{"model": "image super-resolution model", "dataset": "photos with spoken descriptions (Open Images, Localized Narratives)", "train_examples": 101725, "image_size": 32, "crop_scale_min": 1, "horizontal_flip": true, "task": "super_resolution", "loss": "charbonnier", "scale": 2, "arch": "unet", "norm": "batchnorm", "activation": "relu", "widths": [96, 96, 192, 384], "blocks_per_level": 2, "block": "basic", "attention": false, "upsampling": "pixel_shuffle", "init": "xavier_uniform", "residual_init": "none", "optimizer": "adamw", "lr": 0.0013, "beta1": 0.9, "beta2": 0.999, "eps": 1e-10, "grad_clip": 3.0, "cautious_weight_decay": true, "steps": 23900, "batch_size": 192, "epochs": 45.1, "lr_schedule": "linear", "final_lr_fraction": 0.01, "warmup_steps": 1190, "weight_decay": 0.3}
Rows from block 9, named by matrix and row number. Rows with one number belong to one channel. Each number is 128 + 24 x the weight over its row's rms, rounded and kept within 0 to 255. All counts start at 0. Numbers have three digits each. After the name is the row's rms in percent of the matrix's.
# convs0: first 3x3 conv (model.decb.0.1.convs.0.weight, 192x192x3x3), inputs 105-119, a 3x3 kernel for each
# convs1: second 3x3 conv (model.decb.0.1.convs.1.weight, 192x192x3x3, transposed), outputs 105-119, a 3x3 kernel for each
convs0.77 095:129101123130126131119107148123085091156099128128103128125113125108106126129138135117118135115112146121140156141128117156121123134101120132122131107121117131109126096105121137132135137114137125114124132116123132102131076099101077098113078091089135123121147139111131107110112104121113120134121113133176137109143120110127116120086093099079097093082095082123120115146121119147135122102100118131114141136101141
convs1.77 076:117134142097112110125103110143160119089098101125139130124125133179170175124094102116111143097125142117117118103119105155118122095101107111158180153140167100119154139150157110098110085112119125135140130117130128128136125130125080103137172177182149166129140118118097093105087100138114097145108103130158125134131130122187177171127094104119072075092104122120131114159134122129128114120163135109132123082097079
convs0.78 118:122127101106108089127157122118147126099092079143130112120106102134113110204165182119106104135136143144174190102141128098121106111157129112134109110141131090140137126145135145146123140151146150174157121134134094096100101093106098099111100098119117141124152152125156176151129163147117152131100128121104113102145143133117155155099088108097100102104099116078098071114128093131156117114127121111113106159177156
convs1.78 131:160145139126126105175181180150156154112116109131120128089082082106100101142150141116127122133129139137158153162154135120126095153139146188157160148142136153124145140149156111115127151130144181193185131138132089095099160146149156151159081109112158153142114109108203175205167189183098132122098120137131110110174158155119108105139143136126114110144133136150148142135128125179161164145133141096082081210163167
convs0.79 122:122151151138152117136150136113107134160159166136151170129138132138152157122139144123145168125143143126139150125111059176142102143129116129130152125144132136129108085085090123113126116102144060059088094115143110133157109120119114103111095101097102096074123113114120103120071077093123121127134134168154123089134126078131113078135136134134133123136121124085070040123106087116109093108112108148126140123104129
convs1.79 150:101138167091148161107147168150131155159141164176154160122148137128148145097127119121147153106145156107149151062094078108137120122140110134152152118129136134140148103089121132143179143153169087102124112132158125139161133153157101111122101110128090108115121148155114127133095137133116167168136178161198168152166126087170135112105082082117098117112093105099110098127152144129137133111095114139126150143122146
convs0.80 124:096117159070124111074113127072098115112129147090108112097122095130142136083123055097132118119121136103134106156151149136148126157147173135133160095129134127139150136127161113120120166147168082102137073095120088109150122127131131132124137136125177151165136134120155129143083118162061092120113133168124093086119125101133117115125121117139119121140135117136127133143143136146146162146135166138132111187131164
convs1.80 165:085131129101136169068138124150132144157135144167117135163156177120136133132128146142143135115136129108147136067114101115142141103128113089125124124125138091103114069085091136128127107102093108124144117123147117119133118142117139135143124143122068107100118134130079084078100135130103144144099141122135113106143116123127120120122135155115141162138144167062102097110134125096110103097099092147115135091089088
convs0.81 093:127143139132140136122139146131121117138108118161161158131132139127129138126136135120126132123124134130131160128141131141136131147150130119139141133126124145120126128132127123117151123138139125130132137132155138139134153158093148158097074097098141147142139130171143137120143134140142124115125118121111144156142155156147171152135144053128124056044062079126126133131134143117141124120122129113105131139156146
convs1.81 082:119114113121121120119093120112115117136162158143113163118140128105083086123166139120116111110198152110158140122148125113049116121159138115135110116087135154148136113139113144119140151162120146134125143064106153122119123109121149135190147098109110128118141125193133140133122133118122090120142118126098108125109139100115136130152154107156148118134145095114134120128102120120141118095102111117128166118118153
convs0.82 087:132136122122127120133128141121134128136128122128142143128118112114131138115123128126122116122132117126125119156129120136143119109122134111123122116121116121122128131104110118132094127105132121123113125125118130129127139141101140135101066061072160142092126122116113109111128123120129134127140142137116142130132118119118101120122123104116122097053054063146134125134139130120104112114123123113104114129118133
convs1.82 060:119136111108093087141116144113108119094110112165141139123118117115109112079117090145142114117158083090131119123119133141103177123136113124116133151134167097120108133121136123113149113130102182172165162119160165160135132097135112093160162130172125110148141120178151129116117148145134145172123100103142145072128126097157170193126116138132150154142145139107111124129122153078109097136110139125082136086094121
convs0.83 110:107097116121110123096115094124112075117103091105115045129136109099119087096087092100114128100102127113123149133171141172191153147153144153140114130148112113118107122148150125160163102131124171169146159152128123120104108111103125114100142125104147185139147174152111122115119129123132143130098131111132134102139144097114095104119119121122125114147136113134170159143188187115151154067145138101171153080169125
convs1.83 135:130119147142122142160105117140123139127102124133124135155174148144164141143172145104117126105130130117127116151111143147097128123109155164099112130078065100064084136116108071064063079091116121128118125118114122121122128141100124125116133137120157109123114063125115077136111099131119087112130104123127109127149145131146124106155121127169130150169135173178106118142080128126085155126133128071082108116083116
convs0.84 077:124138155121121153129122150117156139113140114137147135114107141111115146113122135127126140112127127122135147134120110133120109119109089095096070107096114105117110121146128115149128125142103093095101099098105111107105132132080144125083099106071130129090139131115135138097117122133114099138126143142108129121142134118127124119138131076123122078108112066123103102129117091120108084126138127119128116132148135
convs1.84 058:102123124112123148101129125099097079138127133163133129111172119049134081065180103135141107127178130108130133134164158149103149159198139099135150127102149110126120135132139141120135130117103155165150157118134180153155094113106132119176146109156123130144175129176153128115141160105153129117171144105133126114103143100156150158132116122139127127125119127140154132149119111135129095103105135127124157106118130
convs0.85 095:125139120153106157124112133155145147126123157108124110103113111126150155129136150122104094149131140146128145132129074119098060099090029109118066118083096113125102135159115130133109097150136103092086110071073133104087118117097135125108114109093141143078144118112094119069098085104115079120135107135122114095142095125127106094146137133147153126131129102124153113134119093122121093112129091099127098077113090
convs1.85 105:152145127132138124161182133190169170148128145144100145127126147140128138115102122111092099107124134128149137128117115162148120112095090123173178139162150102159129149168179183161178140120145131141127134124107134134113090149124094128127119165163159134136174116125167098094121137170130142156114142151139131123090121105101123135140133110161144122139101077125118104159110111136079088121134135169154177130114100
convs0.86 075:124121122120113127106115111116105107128108121129125132089098093095101114102110116115124120117115119112121118131136130135136141151151141088070106115092104125104106117131102134118139146146143119116104127113114137129116132126098101110091083068052137141134135132137157161139138125127154150144159139145107097102096119127093118113150138101136106085113085065110124128127132154148147158114112109117099106128125110
convs1.86 050:140113102117107093133120123130114096135134105120126152182183154143125118131139114166158101149155101109103101103111163129107149174166108133149158157158149133126084127131112123139142113132134092090124119106134137139145119081080131102086132118091112109098161133128132121119083119144107134147117124113140144134110109138110123137122136099128146143129145143106108134119131146127128140162109087178134116171143128
convs0.87 104:137159164131145141140125129129137125147151137153141134133132117117091119105099100137132125127118130110112114113126138089105088119110121109111145122138153122115145126126137109156129131135128132139147126146139124121132100091081091081084079091086149135140117148125118103121116118130117132133141135157122137131131134132128110118151130102141091107120107109105132135112137131126129136128126126132152142143164155
convs1.87 088:134112135142140140130145147116145153125163158103160153141135085127119090133124107126096059132103088148141138133154157103148144128119122159160131171173129182153121101122105135131113154141124118124123128117124131114111093141160134163139162178187123151152131151146144131143116126102104121110126120118100112118090064081074095082135153147127164149159150160113133158108132138130125128136121113126140123142126144
convs0.88 085:120134114124132153132134162129116149126095130156164163116108109117121129117119125117125117125135119128124145148141128149136129139131124104123112118099128121124132127135131128111131138138141129129118122109136128146143145149080142142086077092070142160134129128156136133129148138158123141136134130143109140133133127132156161150119133057126130058063060063144139130139132123133137125118134127114099123136141128
convs1.88 054:109118143105098124149120145126119123140163155143127143127134122131090065096147112127145128118202152123159143133137134149067148119146129122130120142117145125142120138140125134145161116128095135139136158086115153129116132075112134092180150118151138123126161160195157147112121135130151116153130096121108132133107122106152140143136127125147145123142140102152134129151119115121116100138126129143152140135136135
convs0.89 077:135148110110131129119121123129150117153136118110119113137129135146148133118132127098134138112132135117141143124113105143106109133130118091132083111141111106103119151146127139139134163126113131129105146129135117116120076062071096098081054050065137139129155136108151123114115112111158138135125126124153113106139132128141138136129116091124097100072069063142099096159130128146153144092118111129135128127119123
convs1.89 059:113121106091102103129120127096081073105096079127113093163137146153150147135109110135151144120134136112130116127138136154163151131123122111126131138162134122122105142147131155143136113102107134130130147126138181151133122124134114101101150154151145104067151111123140102111106101095095098109103119091118130109096087093110134105130141158147165156165173177160131115156132149122102122131137133122113125118101109
convs0.90 103:122107103124137140126129134115130134123111109133102117114130129132147132124135133119121131142130133129123137142128140128136140128131119000047054102132122118120135103123128117124127117126132100114122104129131130131118163145140146142130120125101089112130138146145144125134134150143132153135135135120093090111098118120130126134233214145196154129126118091131113129134135138129120128122128130108080115123129129
convs1.90 083:178163131171130141098116127116105123153132127127114126148124129102099138158137136195186108202189137116135121099086173081073136179143149112100153104110133156144137099114129118124121147130132111101137105099115144128132127115153144113129109110118104087148139123146139125146077088134115127133157145140205213123155150124103126125089098122110131121131122119088101160119114130145139148124105148146111127144125131
convs0.91 101:133148117104127109124132125125131098128142123147128125139141150143155153151140130129136135137144144124127125117125094128113088121103105136135119105101129114097123169129093163154130141136118133130108149121118117118118102083067090091078082075083170150103169141104144127112121120090156132123133121120120108115131122109148126121120098079117107084093085072130117074149129080135126106153130112149139128120120120
convs1.91 079:110123137113118147119112156148147081120125086157132101138151149165149140119082099117127123115110120111119123165109141145122150122112134105124116094163137126153121144148121135144134163178140141129120149129127150144141105126128094089112096148150182140144161150156151172137136138127118118109111119106099119115094130113098126110096079130098091144101086160169143155166136155141142154186172158177181157192200166
convs0.92 109:105086079115126083140135109085106089044090096125131128108108111137114101209178160138141125148151131152157139105111108075110112070111101086099094123125117081099137098124126105125122109117114104109119117115124107098114114109116102092095085085096091107095059105105104125126116136142133142158134151142110115135142143153071071094098101109125116105087085089125131145110126145115125140134125119127119110139130144
convs1.92 114:159133120117102098158164159109111098111113109114118102134133122166147147147117115139129129132136141122140148146148123149112112136125124136124114166121126147122117102103098116109107154143117125139131110127123062088081151135130113132132124143142116116111121097102204164181112152133091134121049117097144143137095106116088126124137127127125123123118106119112128119113118110151147142107090094136096095196146139
convs0.93 121:136158185099136135092102118172174146127124086090087066131131123106111113091100109113117145130140170125151167152170164119109078127099100125115103097114111071106117119150182109129130142153148167149106154138105137122119114109109113109111122116112155165157121135125126120113143156147135146129126130147156149122116113092059051072138139134138121120133123119137143128116115088121094106122137143099121099167177163
convs1.93 146:107144159120136141115141135136171167144144146148118111118111111096122132123134147111096130120130148153174179123161136134143124107102098176152109166134137105079109159162147179163142182133111132139121129125106104088072140120120114092112112112147141169139139134110108076045111121127124129135128128127161160157150129112100097094099123137092103114150140155130146133136138120096071052102109081123133119169151127
convs0.94 079:121110143145133166139155160133115137120127142152138151108114131109144141125132138123127157119137130135130147115110102115119112122114097092101077113078112074105118106121111115133118115122118077109105097107118111113126143135089139121080112098063087103082098112115110110105117132140117140151144166151129120117135126132099087125161147111143136097138123068112106108118119120134111119099122116100107135107149124
convs1.94 063:114128126119133138139155146129099103114127126121127139110180151138177128104174131128147112114144098110077054130151184141125163134195139104143143136133140124145134143114129128113151114099133109127129120130143128166156113082121121085158134130142136104126146120119148143090088123106131120105134128101151163160119123157142110177142117092139123118133120134139130138161135140139130127127102167131110158137138131
convs0.95 127:111141118119145124148152127171197150104112086096108091148137131126117117157145152107101096146149127153162137146168165105101098109124112122137119131123144127147154122150130121147121152154133173185183140140151118127148135135132120125124121119122137165148133161123134169142172181166125132117102100095077099086114118146087099116128142143139141134138128129088101098108103098088113105129169148100124118111154120
convs1.95 153:143122117122117116176168177151183188121140135125132131131090076108075090111112115112081070128106114160155156190180151127130097136130112174146129141142112156154153150161167121140132130132140186176179139138125124120118136137134150139138123122108162164170133132128138139134200171149123114106131113113108113120141160161127123147134142134134132120137144122158160173142141142137118120138134157101116107151160162
convs0.96 092:122122139140134157118131151143126147118117125148150154124108114132140134133133131122123121124129124137127139123120131137129130133138137118124128122125150133122137118142148111103144135152136081097120093111131128144142146142082143141083080080077131130136127123162147136142136144161120127139132142160091132130119127136143169155131130071118124067050063061132120117141129131144151126133137136105099116144145131
convs1.96 069:132128147119108137130113152123115107131150124131117134143131123102096078098174128148125155112192137096144139106143127116065164142165127113134135141111153135138124159160151162115123150148096126127129141083120166164140133102100161131201159107135129144179151124179151133102123151140126096131152124118143109082131140085134143154098146159141143135152134120132157162143109130158147105137133143135114153129110129
convs0.97 080:116132137132150129118138138163170174130164158153172181129129161132116154128109126107100097106105101120098115113152122113160151125190154108093084121120098105123105126126129122116139115138141116130112133142132145144131099101086104099104090104107130126114114133134123146139146141128142136117137154110120130123144123135132125153110109082100100088093094094112133107127138132116160140130113113115114109126146134
convs1.97 061:142130108111129129109131123116079108071066108105088100120146144155153145079119131170182138160170146124149156104133141114106128132137106120093123143112101167143100144121152137091139145108118127131135146132130164148125106112148108127156113135144133136140108102155128116114108112130107116120120132108163153124142150112171174151134122148156145170166151159145122147138128148138128124148115139111094146109080084
convs0.98 119:125150166128122149111131150120127112135146115132129118082094165100127179119137219111124168115133177126124183125109115150116127139126113128124107118093090090097084125114089130095071138127105140110068163114070142105057129128113122117110108110109135110091134085079138118080107114110150137139139136132151178195138128150128131144145136131133134121122122128133146133145141133162161146123097060138100093148131110
convs1.98 129:120115116129128119119124137128136072124147127129139127059117117091144159080147151124117155127124151129124165107107126111123144124133157154121104140139121132109096149117103145133131150134152128095003152117026147108020145150132136128106142126090123123137122128148145137196141093088164126120158132139134161169098113117084095077131116133122114128146135159120115134114103131131118157108111083119140124138162168
convs0.99 086:122113128108097126127107127159142139136126129136125141143149138123137122097124115120138154106119148108118146149156136138128112119117089116118107105118106126139129148152146143155130142142112157138117147129124136128114112090088086074073101086075174146141181166137152136105113120114107117107122120116148119116111112099127118136104109098096111077092097068149143129159143128143129120117118117121138119132135127
convs1.99 061:108107101122113105146118118152162108128130083138120094125138127094145119089141109108107094110118096120115120176129159174142148163123115168105164144112162126118137173106134177118137145096147119115134100096128116112150094116119097102127078133135191151114165138107160144114147153136140141114161144129084136093130148122126135106148135151127131142140135149184143107185145125189154130120151130105157132116162137
convs0.100 124:156130168157124178123092135143131085138122099117106083159136094147148094117124085147144136143149125142158130165139129148134114141133128114101098108104100071085098115108113108109105115119139174129105159112086138096098112110147106108133119117122143104081146106091111102093145118126138120120136126137137129120123117109118097107145131147130126130135127133170118067169139104171162142121114152097101144128136170
convs1.100 161:151137182161142172121107149138124131121129125133136142147122121155135132140104112149132159163145152152135142166135149152132152159129155146127153119122140094079102137137098121134074156140065136147137133132120124124112118106160113116173095124190151139094124124074131120070137120137139119145158122134147148132143135108122136119121111138117098135152146163144131096129126086148124071116142098097137081132152091
convs0.101 100:128116083129142137121128125115129134116119111135118135116124123127140128123131130114118127127126125123122127143128134134132135131134138000098094067123109107095123106130133114133124113126134106114111110128120115132123155144141142135133132126108105114117136139141144139125115140148132161149112146137092077091074100103101117114222215163190160144159134118132109121136133131115121118129128126119100117127116122
convs1.101 083:193159142141133141106120131123117125152129130127119132121104118101104132131130145211212135201188148121148137078067137081069126153128139095098140122110124137127119097118122132120120139125132100088117106096110141125132141128151130121126117119114094099143131115136126119140063087124126128131154146135213197126146149120102120127092113122115124123122118130080099135123117132147137144118096139125099128134115128
convs0.102 090:139134100143145137128133140124141146119123143120119140119118110127130127123128128113124130112125125125137144133138142135140137136140140072123122113137110125138117093119128102131129114133133108120121113125124118136136177147149144133129138131121114129135118141129126139141133143144128141146132137154101099090082107101099112113201193168176162144173154128138135144137132141131135138111133128110116120119124120
convs1.102 071:129132128114123128122130121120130127132138139119132150117108136108113140127133141199184135188185157136155147058073140077065126121116120097094110101090096099089093121127115127130133130132152098103126106094113123119120142122118121108095126106097109122131141127134113118139104110139134129142130137145168165127134133117113123125124131125142126119121123130117117134128118138128128140112098119124109125127116122
convs0.103 116:115119123136141148125133126123126109127126113107125102118126138133142138129128142124127138136136125125124141122103121105129129122135124072110132102129137139135140132139129135126123116129114081090127084121137132130133157144137153148134119130106125106128157163134152143131133160151133170127139137124094110129117138141126140154239180140180144126127126089137104132130128131121113124115127127127106108129124133
convs1.103 168:140161145184132130105118133122105147134133138144133130156117138088118138171150130138186127191170123136129121139075175065087146188154143142094157088115148148147136124102135080121131161134125139108141103108135140132131113083152165126142093113136131060148118123143133132130111080133087118134148139129148203113170139114116116134110105119108129131125128121116081148087116135159136126135087167152122142130127135
convs0.104 116:119120100136118129130141125106125115132131114114120118122116124117126125124140138127121126127123125127124129132091116099105131110119127068113125106141115121131118138131138136124138117122125081098111092105124108120133152139137146138132141137116112082109139145129138131123129151163137184166131145149086099114096125117110137128254183157174147143166144127139114107150131135132126116128135129142137129132124119
convs1.104 165:194166136168132122112122126115119128133141118137128105108103140106128141148137124214198127201170126143131133056065147070104146154146127079089142094127145135133129079098126101117125140122112069088128090115130130134130138141150134135127113135148073084125100126122119124106062085121098124131142129117205183113166134116115125134099105126113122130122122133049078133089118130145136118110117140126131137129141128
convs0.105 097:124120117135127131124128130126132139121119123122115127113117118116132120116130128113120132117127133116125144132122131124135135124131130027082120100119119124119125101114129110122127106125122087109116098123126120140138162141142142128125129124109107105121129130127140132135124121148137154139125130146091070083077109090106117110219211173187163143159141114124116127132128131125128128122130129114108108126124122
convs1.105 072:155145141130123139117130130132122127141136134129128133115108128100103138129129137210203134191187143126152146080068133078067127153133139098101131115097108124115110125117115122123123136136136099098118102098111139126125144121140143116115126108118110096132150124135127121136093099121127133135149141140184190129142148119110128134119136126135143124125123127109117142126118126134132138126088118132103121130115128
convs0.106 127:117119107146143121151131104158146105169137089133105078133143132118140142092117122092148183082156215067131176162094139184110125228113112147109100139118123157134127103093158114120168135113155160126130175131119190144134126120114126124116112111111139100135131103128144093119172120098185140101191139095183144083197153083159151090135135127141142122130127112176115129191135128183104132104126174128132183127115143
convs1.106 142:125097135144119141128103124148156111174153072170153077129112126086097136090108151139118158116115184127122185126118097169139101147116082112141090093114062093113073111132107143145098121125077141134110155136101154142105141125125125127131136135138133146120168167125110116099173117112181120108157106105126104095156126074166143097118110149134128152127118144143146141168166156121127135092136142093131138086131131
convs0.107 070:126119104121131122112124121134136127124126133138134131109106111102106119112115117120121125123123118114120124129136130142141140143140124020084054095125063099104098092110113120128139121146124118130137126137145156147142134127099113099075081075046106128097132139131151152105129159136157150143139189140090101091106100095099105093156124099138099081102080058129118124151145156146142134110121126099080106122119117
convs1.107 041:104094116106077106124128138133113135164169091120141148169173145122121123125134115166157121156164104113106090128112179123093182156177113148136169159156151156144108141157147166168139154145131126129151151124142163150156137098135133081107122090109124108140178163135146150115113120138150151148135133106120135102098103111098117148131128117137153151133137127128154151169155159144145134136123151161121104173149132
convs0.108 081:114115121120113125131124131128125125136142123120142123116126118130123129133132132113113130119114141130119136125098111132115122130119132115126128123124125126132134123135144126145120134136147138124115142139121132132120078075073087063079108092096131107118126122114127119127123108103140121121135121125155130122156141120148146131102106086110106100094115102127134121134138126124135138128115096115128103144134137
convs1.108 051:117111114121103113122131145111154081110134092099145120071125095110160122091131097127143176107116156105120152127131112156156146146137117135130133136140168125128122148139135155140172161154192170141061172148093170151079126111130105091109117125130108115140103087144128123174166137138172157136151152132137141118108112082120135093161140146158138160161141169129134125125119156153134174141125123138109149177151165
convs0.109 124:174134117154136136142111114113133182099125160096138166135134134155145134131129109170117085202125070191123052120134138079097102065112128140119095149124130145096106121136124096108084122111121151140176127127156137139171131120114124112118109109117125119123074079077091092096138115146120098132142111138088140156086154171109137144135143140142141134136129135094116113068106103087117127157131158154107118126116125
convs1.109 152:142132102116113104100098061133150188086119176090104140183121137173112115182121112175118068181130063158122078105141143094128165113135120110113113142130145115098103150154099153157130122133093136148187124137172131139168123132096139138118137136132101146127107155137094133087131141120120136118129132087105119125091112140109143197122128123103120111108125111073137114101147117104156089139146141143146142087093073
convs0.110 123:121124104124134105138142125110131130118097102145103123125128122116119123127130132119126141133155146147136136130113124103123125114130109055098112078110110108119118140146149128145130127142133091086103097115106115121098162148141156142139131132115137098112136155129137135110135163163157174166139150133100116105108135131118117122244185152196152142154137118160139128160153142139143129119127124132120133118117107
convs1.110 110:200174138173133132110125130135125127149133121123114117110106123110113128150140125199190115193171126131139131068076161077089140166133125095103148116131147154145135079102131115117121134118123106110138115122129141130127129130139124128139112129140058064121106111112127109111054096136099133142154142131207183114169129105093112122092115149113132138125132136051075134091114120153134117116118127130120129141133124
convs0.111 118:092141134059104110034091084116136120111135106099114089128139123118128113144129110130143125123152123124153139092143111081125105082143121111138127089121107046087069123134118128128110108118100130175168096127140049077088124114117131129126138151132145139109146125097111116079099160158081142135076134134125113099144146137098123130141137129138138121150153128103112087133135116129143113124100110138106098159133129
convs1.111 143:142157164087129134084132154146135144136127138164142148115124116123106104130133115123137142120125129106137129120134127096127115130138142177159183125138158110087121159139135135123115175137127138164181097126148063088121137136138118144162095136159152155130106127109137128133136182167070132128088140141132096103163134140118104121097123129094106126151149151129137115109129109146140123152129131112101083185147124
convs0.112 111:143156124119097119143132116132141130156140129100093087125142125071114098091126129129116117125123113112108103130139112104112114083086086102123092106106090091087093136132128120130123108112119114125114111113115103079097168135115149125101108093083146130121114092115120086122118133127124127141119117121107128113110112109131140118201154133171134133132124112128116115112109114114097114121141118149146123133117108
convs1.112 111:159128147168111104146137137153147135146169127130148144116169149137160143148144115147137085167119070130100068130136197109148174154168106150139188150181160146149134108128102100172156132130112136141159130145160157152154140133135130100079114158147106107116132161137127137114107162156110175145125141108169118144137082123140117159143127157100140147121144142115127132112166150150130094102127142130176122145167142
convs0.113 124:124123069166140128175166111146142186093087111118120127145136140123122114118105123130128099131132103145120078197145167147126130167163134111106099127112130128137151157117123132082105108116107159132187136110148165154170138133129127128124119117114107098129101106116115141136209142159150093120164124098102106108138104123150118126138131142137125132136113122132108120130085115134124129133150152119122124086130092
convs1.113 167:162112111118119083131105081168136142144125114116104111145127115131105131127135132136117076129123096113119093185132153140112117149108108092109120106135107120125121149134154115124122074087095173158186142132149152138153078108096127136108161137114165133174143119135125100100209142113146118091133103065107107116120121120164140185126132135116123140065099106173135160155126130161109109138132195122143160079108141
convs0.114 124:143127066181130116142127073121099117116102151127152171182146166163133125182138140181141151165118097175116100084129052106138127066147108078115118124152174105124142110121102103111118084120122101113129098121175106135170141135110126116112119112129083098076082108126047111110105114121118116141113117138109123087115117119124135117142144126141134105123113130090101095079084110056090086121132111140115140110117119
convs1.114 153:158120111140124101200160146122106149106111156138138165149117091156098089133106065157145123165145119146142116140139139128128121183158132170151138130117116180147149160119160118118173148125154112127167105130167125137167147131111156139118126124128144120146132136149165143154099137143091138140122148143131109136119121116156149180107125123119135140089112112138134169124145158149134146204131172183138157181110140
convs0.115 098:127135157137135141126131161151113136116107127176159162135126151143130134128125125121113131112112122133124128140138126145136126144147137112136150126128144130133160127153141118112150128143149131130140133133158143142161140144090138139099075092091139155137151141143144140138136146158131138138133137154102125145136143125137134128138136062133128063059057070156132122158136113150148134135118149086098130145151162
convs1.115 084:103123167126133144114117154117129134121161165127123149129131143099082099096132143116123145117184158116156150158153157122065122153143122154147154124107144142142136167166181137121146169158129130142142123096120128123119095079109147125174108097115181167169176139172168133127143125149113100131127110123089094095118136091111140123144168157126151129136146108151149133139110111138128119143142101138129141123120139
convs0.116 129:111140065145159110169176104137138108119113102119105109174153150147142124151127121144145142146154151147149137108101113127117112123117126110109101122096117131120136113105138100099130109098120162145159147124136150125139109108086107098087103111082089082100107102106104099132133135137128124118132113101101130061123136091124140094121142107150115105119113084078056078103070066097087099119135149101119136099087126
convs1.116 143:130071113142102132170142178110152158113148134123163154163113091147105106116086081144111139135112153138118161161147124138129097151134092164137122141111099186137136123153169107141150124140155151149152131132130132130129140121146138127151126108135129149154113146131115145138153138155128124134135133134112107097130123103162153155150131132136113124109093088143156166120149144117134128158154167146150153153153160
convs0.117 073:112109120138136132133140146144143139134138143134122144105108127123125125117128135107104105104119110110122125110147123117144146087132120105096105106112104127122110126136124113114129094131105131142148120129131124127125090080094090088112079100110123120120124136145108133122147156142160149139112125115114118156149138155142143148107113091096108097094104110150156140141134145109137130122127120131126118111129107
convs1.117 046:150161151146133144144144129130138169096111137107108130121152135144184171087118091155147133147131129138142127124141140134146139092134112141121119144124102128120110170140137175146125165126118113115131121134116136137118095130099094100089124156127152144133154134130143120096085124160103130136106127108188159155129123140147139144132120100158129123132120124130109125150126132139115097133110111154118141179121126
convs0.118 109:155162141159139170132111145134112118112085096118090132095104081112137094128170117151125090156126108146114110112120106101107134091080101130113124140118165111088150141135140134102142100078143118124133116105151109122156158137118141117108116102099125119109123082122099072142113119137125095172123113158105121101102109128114120097176154136157131131138120105099116101088078098088084095094099117141103144119090136
convs1.118 110:183152153151106095127139148170148154078127112096125141109155147188142129123114095156156111169135066097096087146146192118116179149163127146156165153166199146166124144144140056112138100119106131133148126136159143157153139110119146124115134129138127121162088129165124140137137132128127145155112130118134147149116114098144152155140143164117150158140151128087112145074143155139151113135127142119122120111127139
convs0.119 076:110122128114116170103119120148105097173133137116118103110113117114118125118121127121118116118125118113122130118139147137143149131143111060120074127075116094126099139104117136125125114120084122132101136129133115115092111109098079090066076064067110109097138134132130140107109173123166188146118154110087107103148122120112100107142101102119077084100075076112121140125136143136147128129128120140122133113124116
convs1.119 050:131119129086099106121150173112105114108124123110107120165170141178127122126133126159155132145162126112133128100128162147106152119119110129157159166174158147154137126134138131147127086129103111140138126117110137120107127090075130106114184126117126120148158136148134132140094115151139117160093109139145145115068100073103112117124120107181167159149151135123123145119116130095093126150133119149133114125116108
convs0.120 069:126113119119111124112099112142150102148139124142126127111110134092160144111143143107103114118132156123126140125104072129098090117107098119103085088083045098081096135131105140119124131112121129120099118117110126114111125114067119101078078075061131086040133094089101099094116110099110114122136131126122130119143146114124121097134114102121119087103096087110102089115105083120123101122127122137128141121116136
convs1.120 045:146167134151106107191156196150130101127125112126119103103144100102143101102120098133141113114110112132135140125136161147138138094125066138131155150172138115132089167134139136134146126118111097105124137133128153136128081100141096084115134155140158129144157139144140124134134164146149166133128139096157165119133129104178149180129107149136140156154146141113137127127141143109109049117131124109116134111118113
convs0.121 083:123109119136148145133141142156153161126135137177159163110111106122121132128132131120116125109113115116125132141145126136148129151160155101125113106148094132140126103129128104133121126142148123124128130138127149151139166152105142127084116094055090129118136149150144157141122155134134146136136160136115121108102113117124132132204170095182118074128090050151149140130153147150164152108117124097106114130130137
convs1.121 062:103103108104092117116128132128122144164122138148115156194152112116120116133137119144171105151165122099134106165096174111091131186131131169131157161122131150107118170155159160158143148126141140117149140109127173126136120097119130108094127123089169125135192147132172121135141133159162157151149131152116152124097111123089116132135150116143165117139139117168141163163143148162113136156116133161112116173121136
convs0.122 103:114126112117104146105121129108141116141115145132129130137136137112129139080103145096090110096101116074099119114115118118126141102136136092107111104123116100124106132105100118115115136127118095111138095118124103120123166154094148144099093096088120125124141128144138119118126162141141166141119135126107101127133127164152165170164144102133125097093097084125114139108106153121112150144127122115129131121115119
convs1.122 126:119141169145122110140125144114096125109147133125126122120139113128126134156149124132174133150168108147135124138103134119102167172185127129116135137136165131167136130107123121147165168156105106096126113105141127138137153114174133110151071112137167098129156146175174167135085101090104125131136144110144148129140113096109102139149113108127139140109135121148115124130142152160160120120094150159135156176150141
convs0.123 111:117105093147111118160129115141134156138126143116091117137141146123100114114103096144138156150129129167134131114135103118138132109093098107094093106107110148125124129153190110141140103138159127102079148132102136120102121107077116095086102094081087136148093124136084114135129131111155163138139143127132129136112114126106104091142133117146124112119111107085132137087093104083078067118128126119144143080108140
convs1.123 129:127103111112108116127125146126157144102152157100143163130118093158143136080103101105094101122103123137124136167170193128149155098117131160124125140112113179148143153162152115143158096132178120103065144130097164150122102107128102082089159129116137147171109138153051099145108093122138128148156136144139173194090113134142141157151157143148136108148132112131149164114138141079105114179142099154167145111136153
convs0.124 069:113114112125124131117131127132136129136133134142141130111106107108110109106107107106114114113116122108120122131140138148147145150145140039107070109136099102121103108129114125132132140154151122129138130132144144148141136138079115110056083087042112138130132139145160157138135155156150150152166165165103098094097111106115112104151132085131104071103081046123115137144141160146136141118111123107092115126113125
convs1.124 044:130094131101080111113114155155117146160140108146117161151170131123112102119140110150173111148170107111104095139112172123089166165174120138143173137149165139139105161183139144143137162141117121116160138109150156155153137115138161120130114107114129106150171140135151122113109127149131136139133147124125135099091109111096096149116156098138169127128130122127121134154148156153142144165117139172126133166152144
convs0.125 087:132135101130136134127138139128133146130134126121132118116118114120135129126135135120130127116128128125138141132139137126137132138149142103124131117124118138133132097125135117129136140145156104120123118131129138143141166154128137132110122103079115136137119136142142151144135152156135155142150156161109110089087115087096116106209207134189145102150113080141140145125140139141145147109129133107112115117127117
convs1.125 057:105111117116110115121132115118114119145132142132133146176135129120102138130128127161178115153183137099148133129084157120069118174122126167116140158096101123089107140124126145140130136121135131106134122096108137120132128083106133092086135112097153110122168123134119114134128118138156131137132120134103150128107132120109128127120136118147156128123137138154135140151127126120112134143103120151112113154129128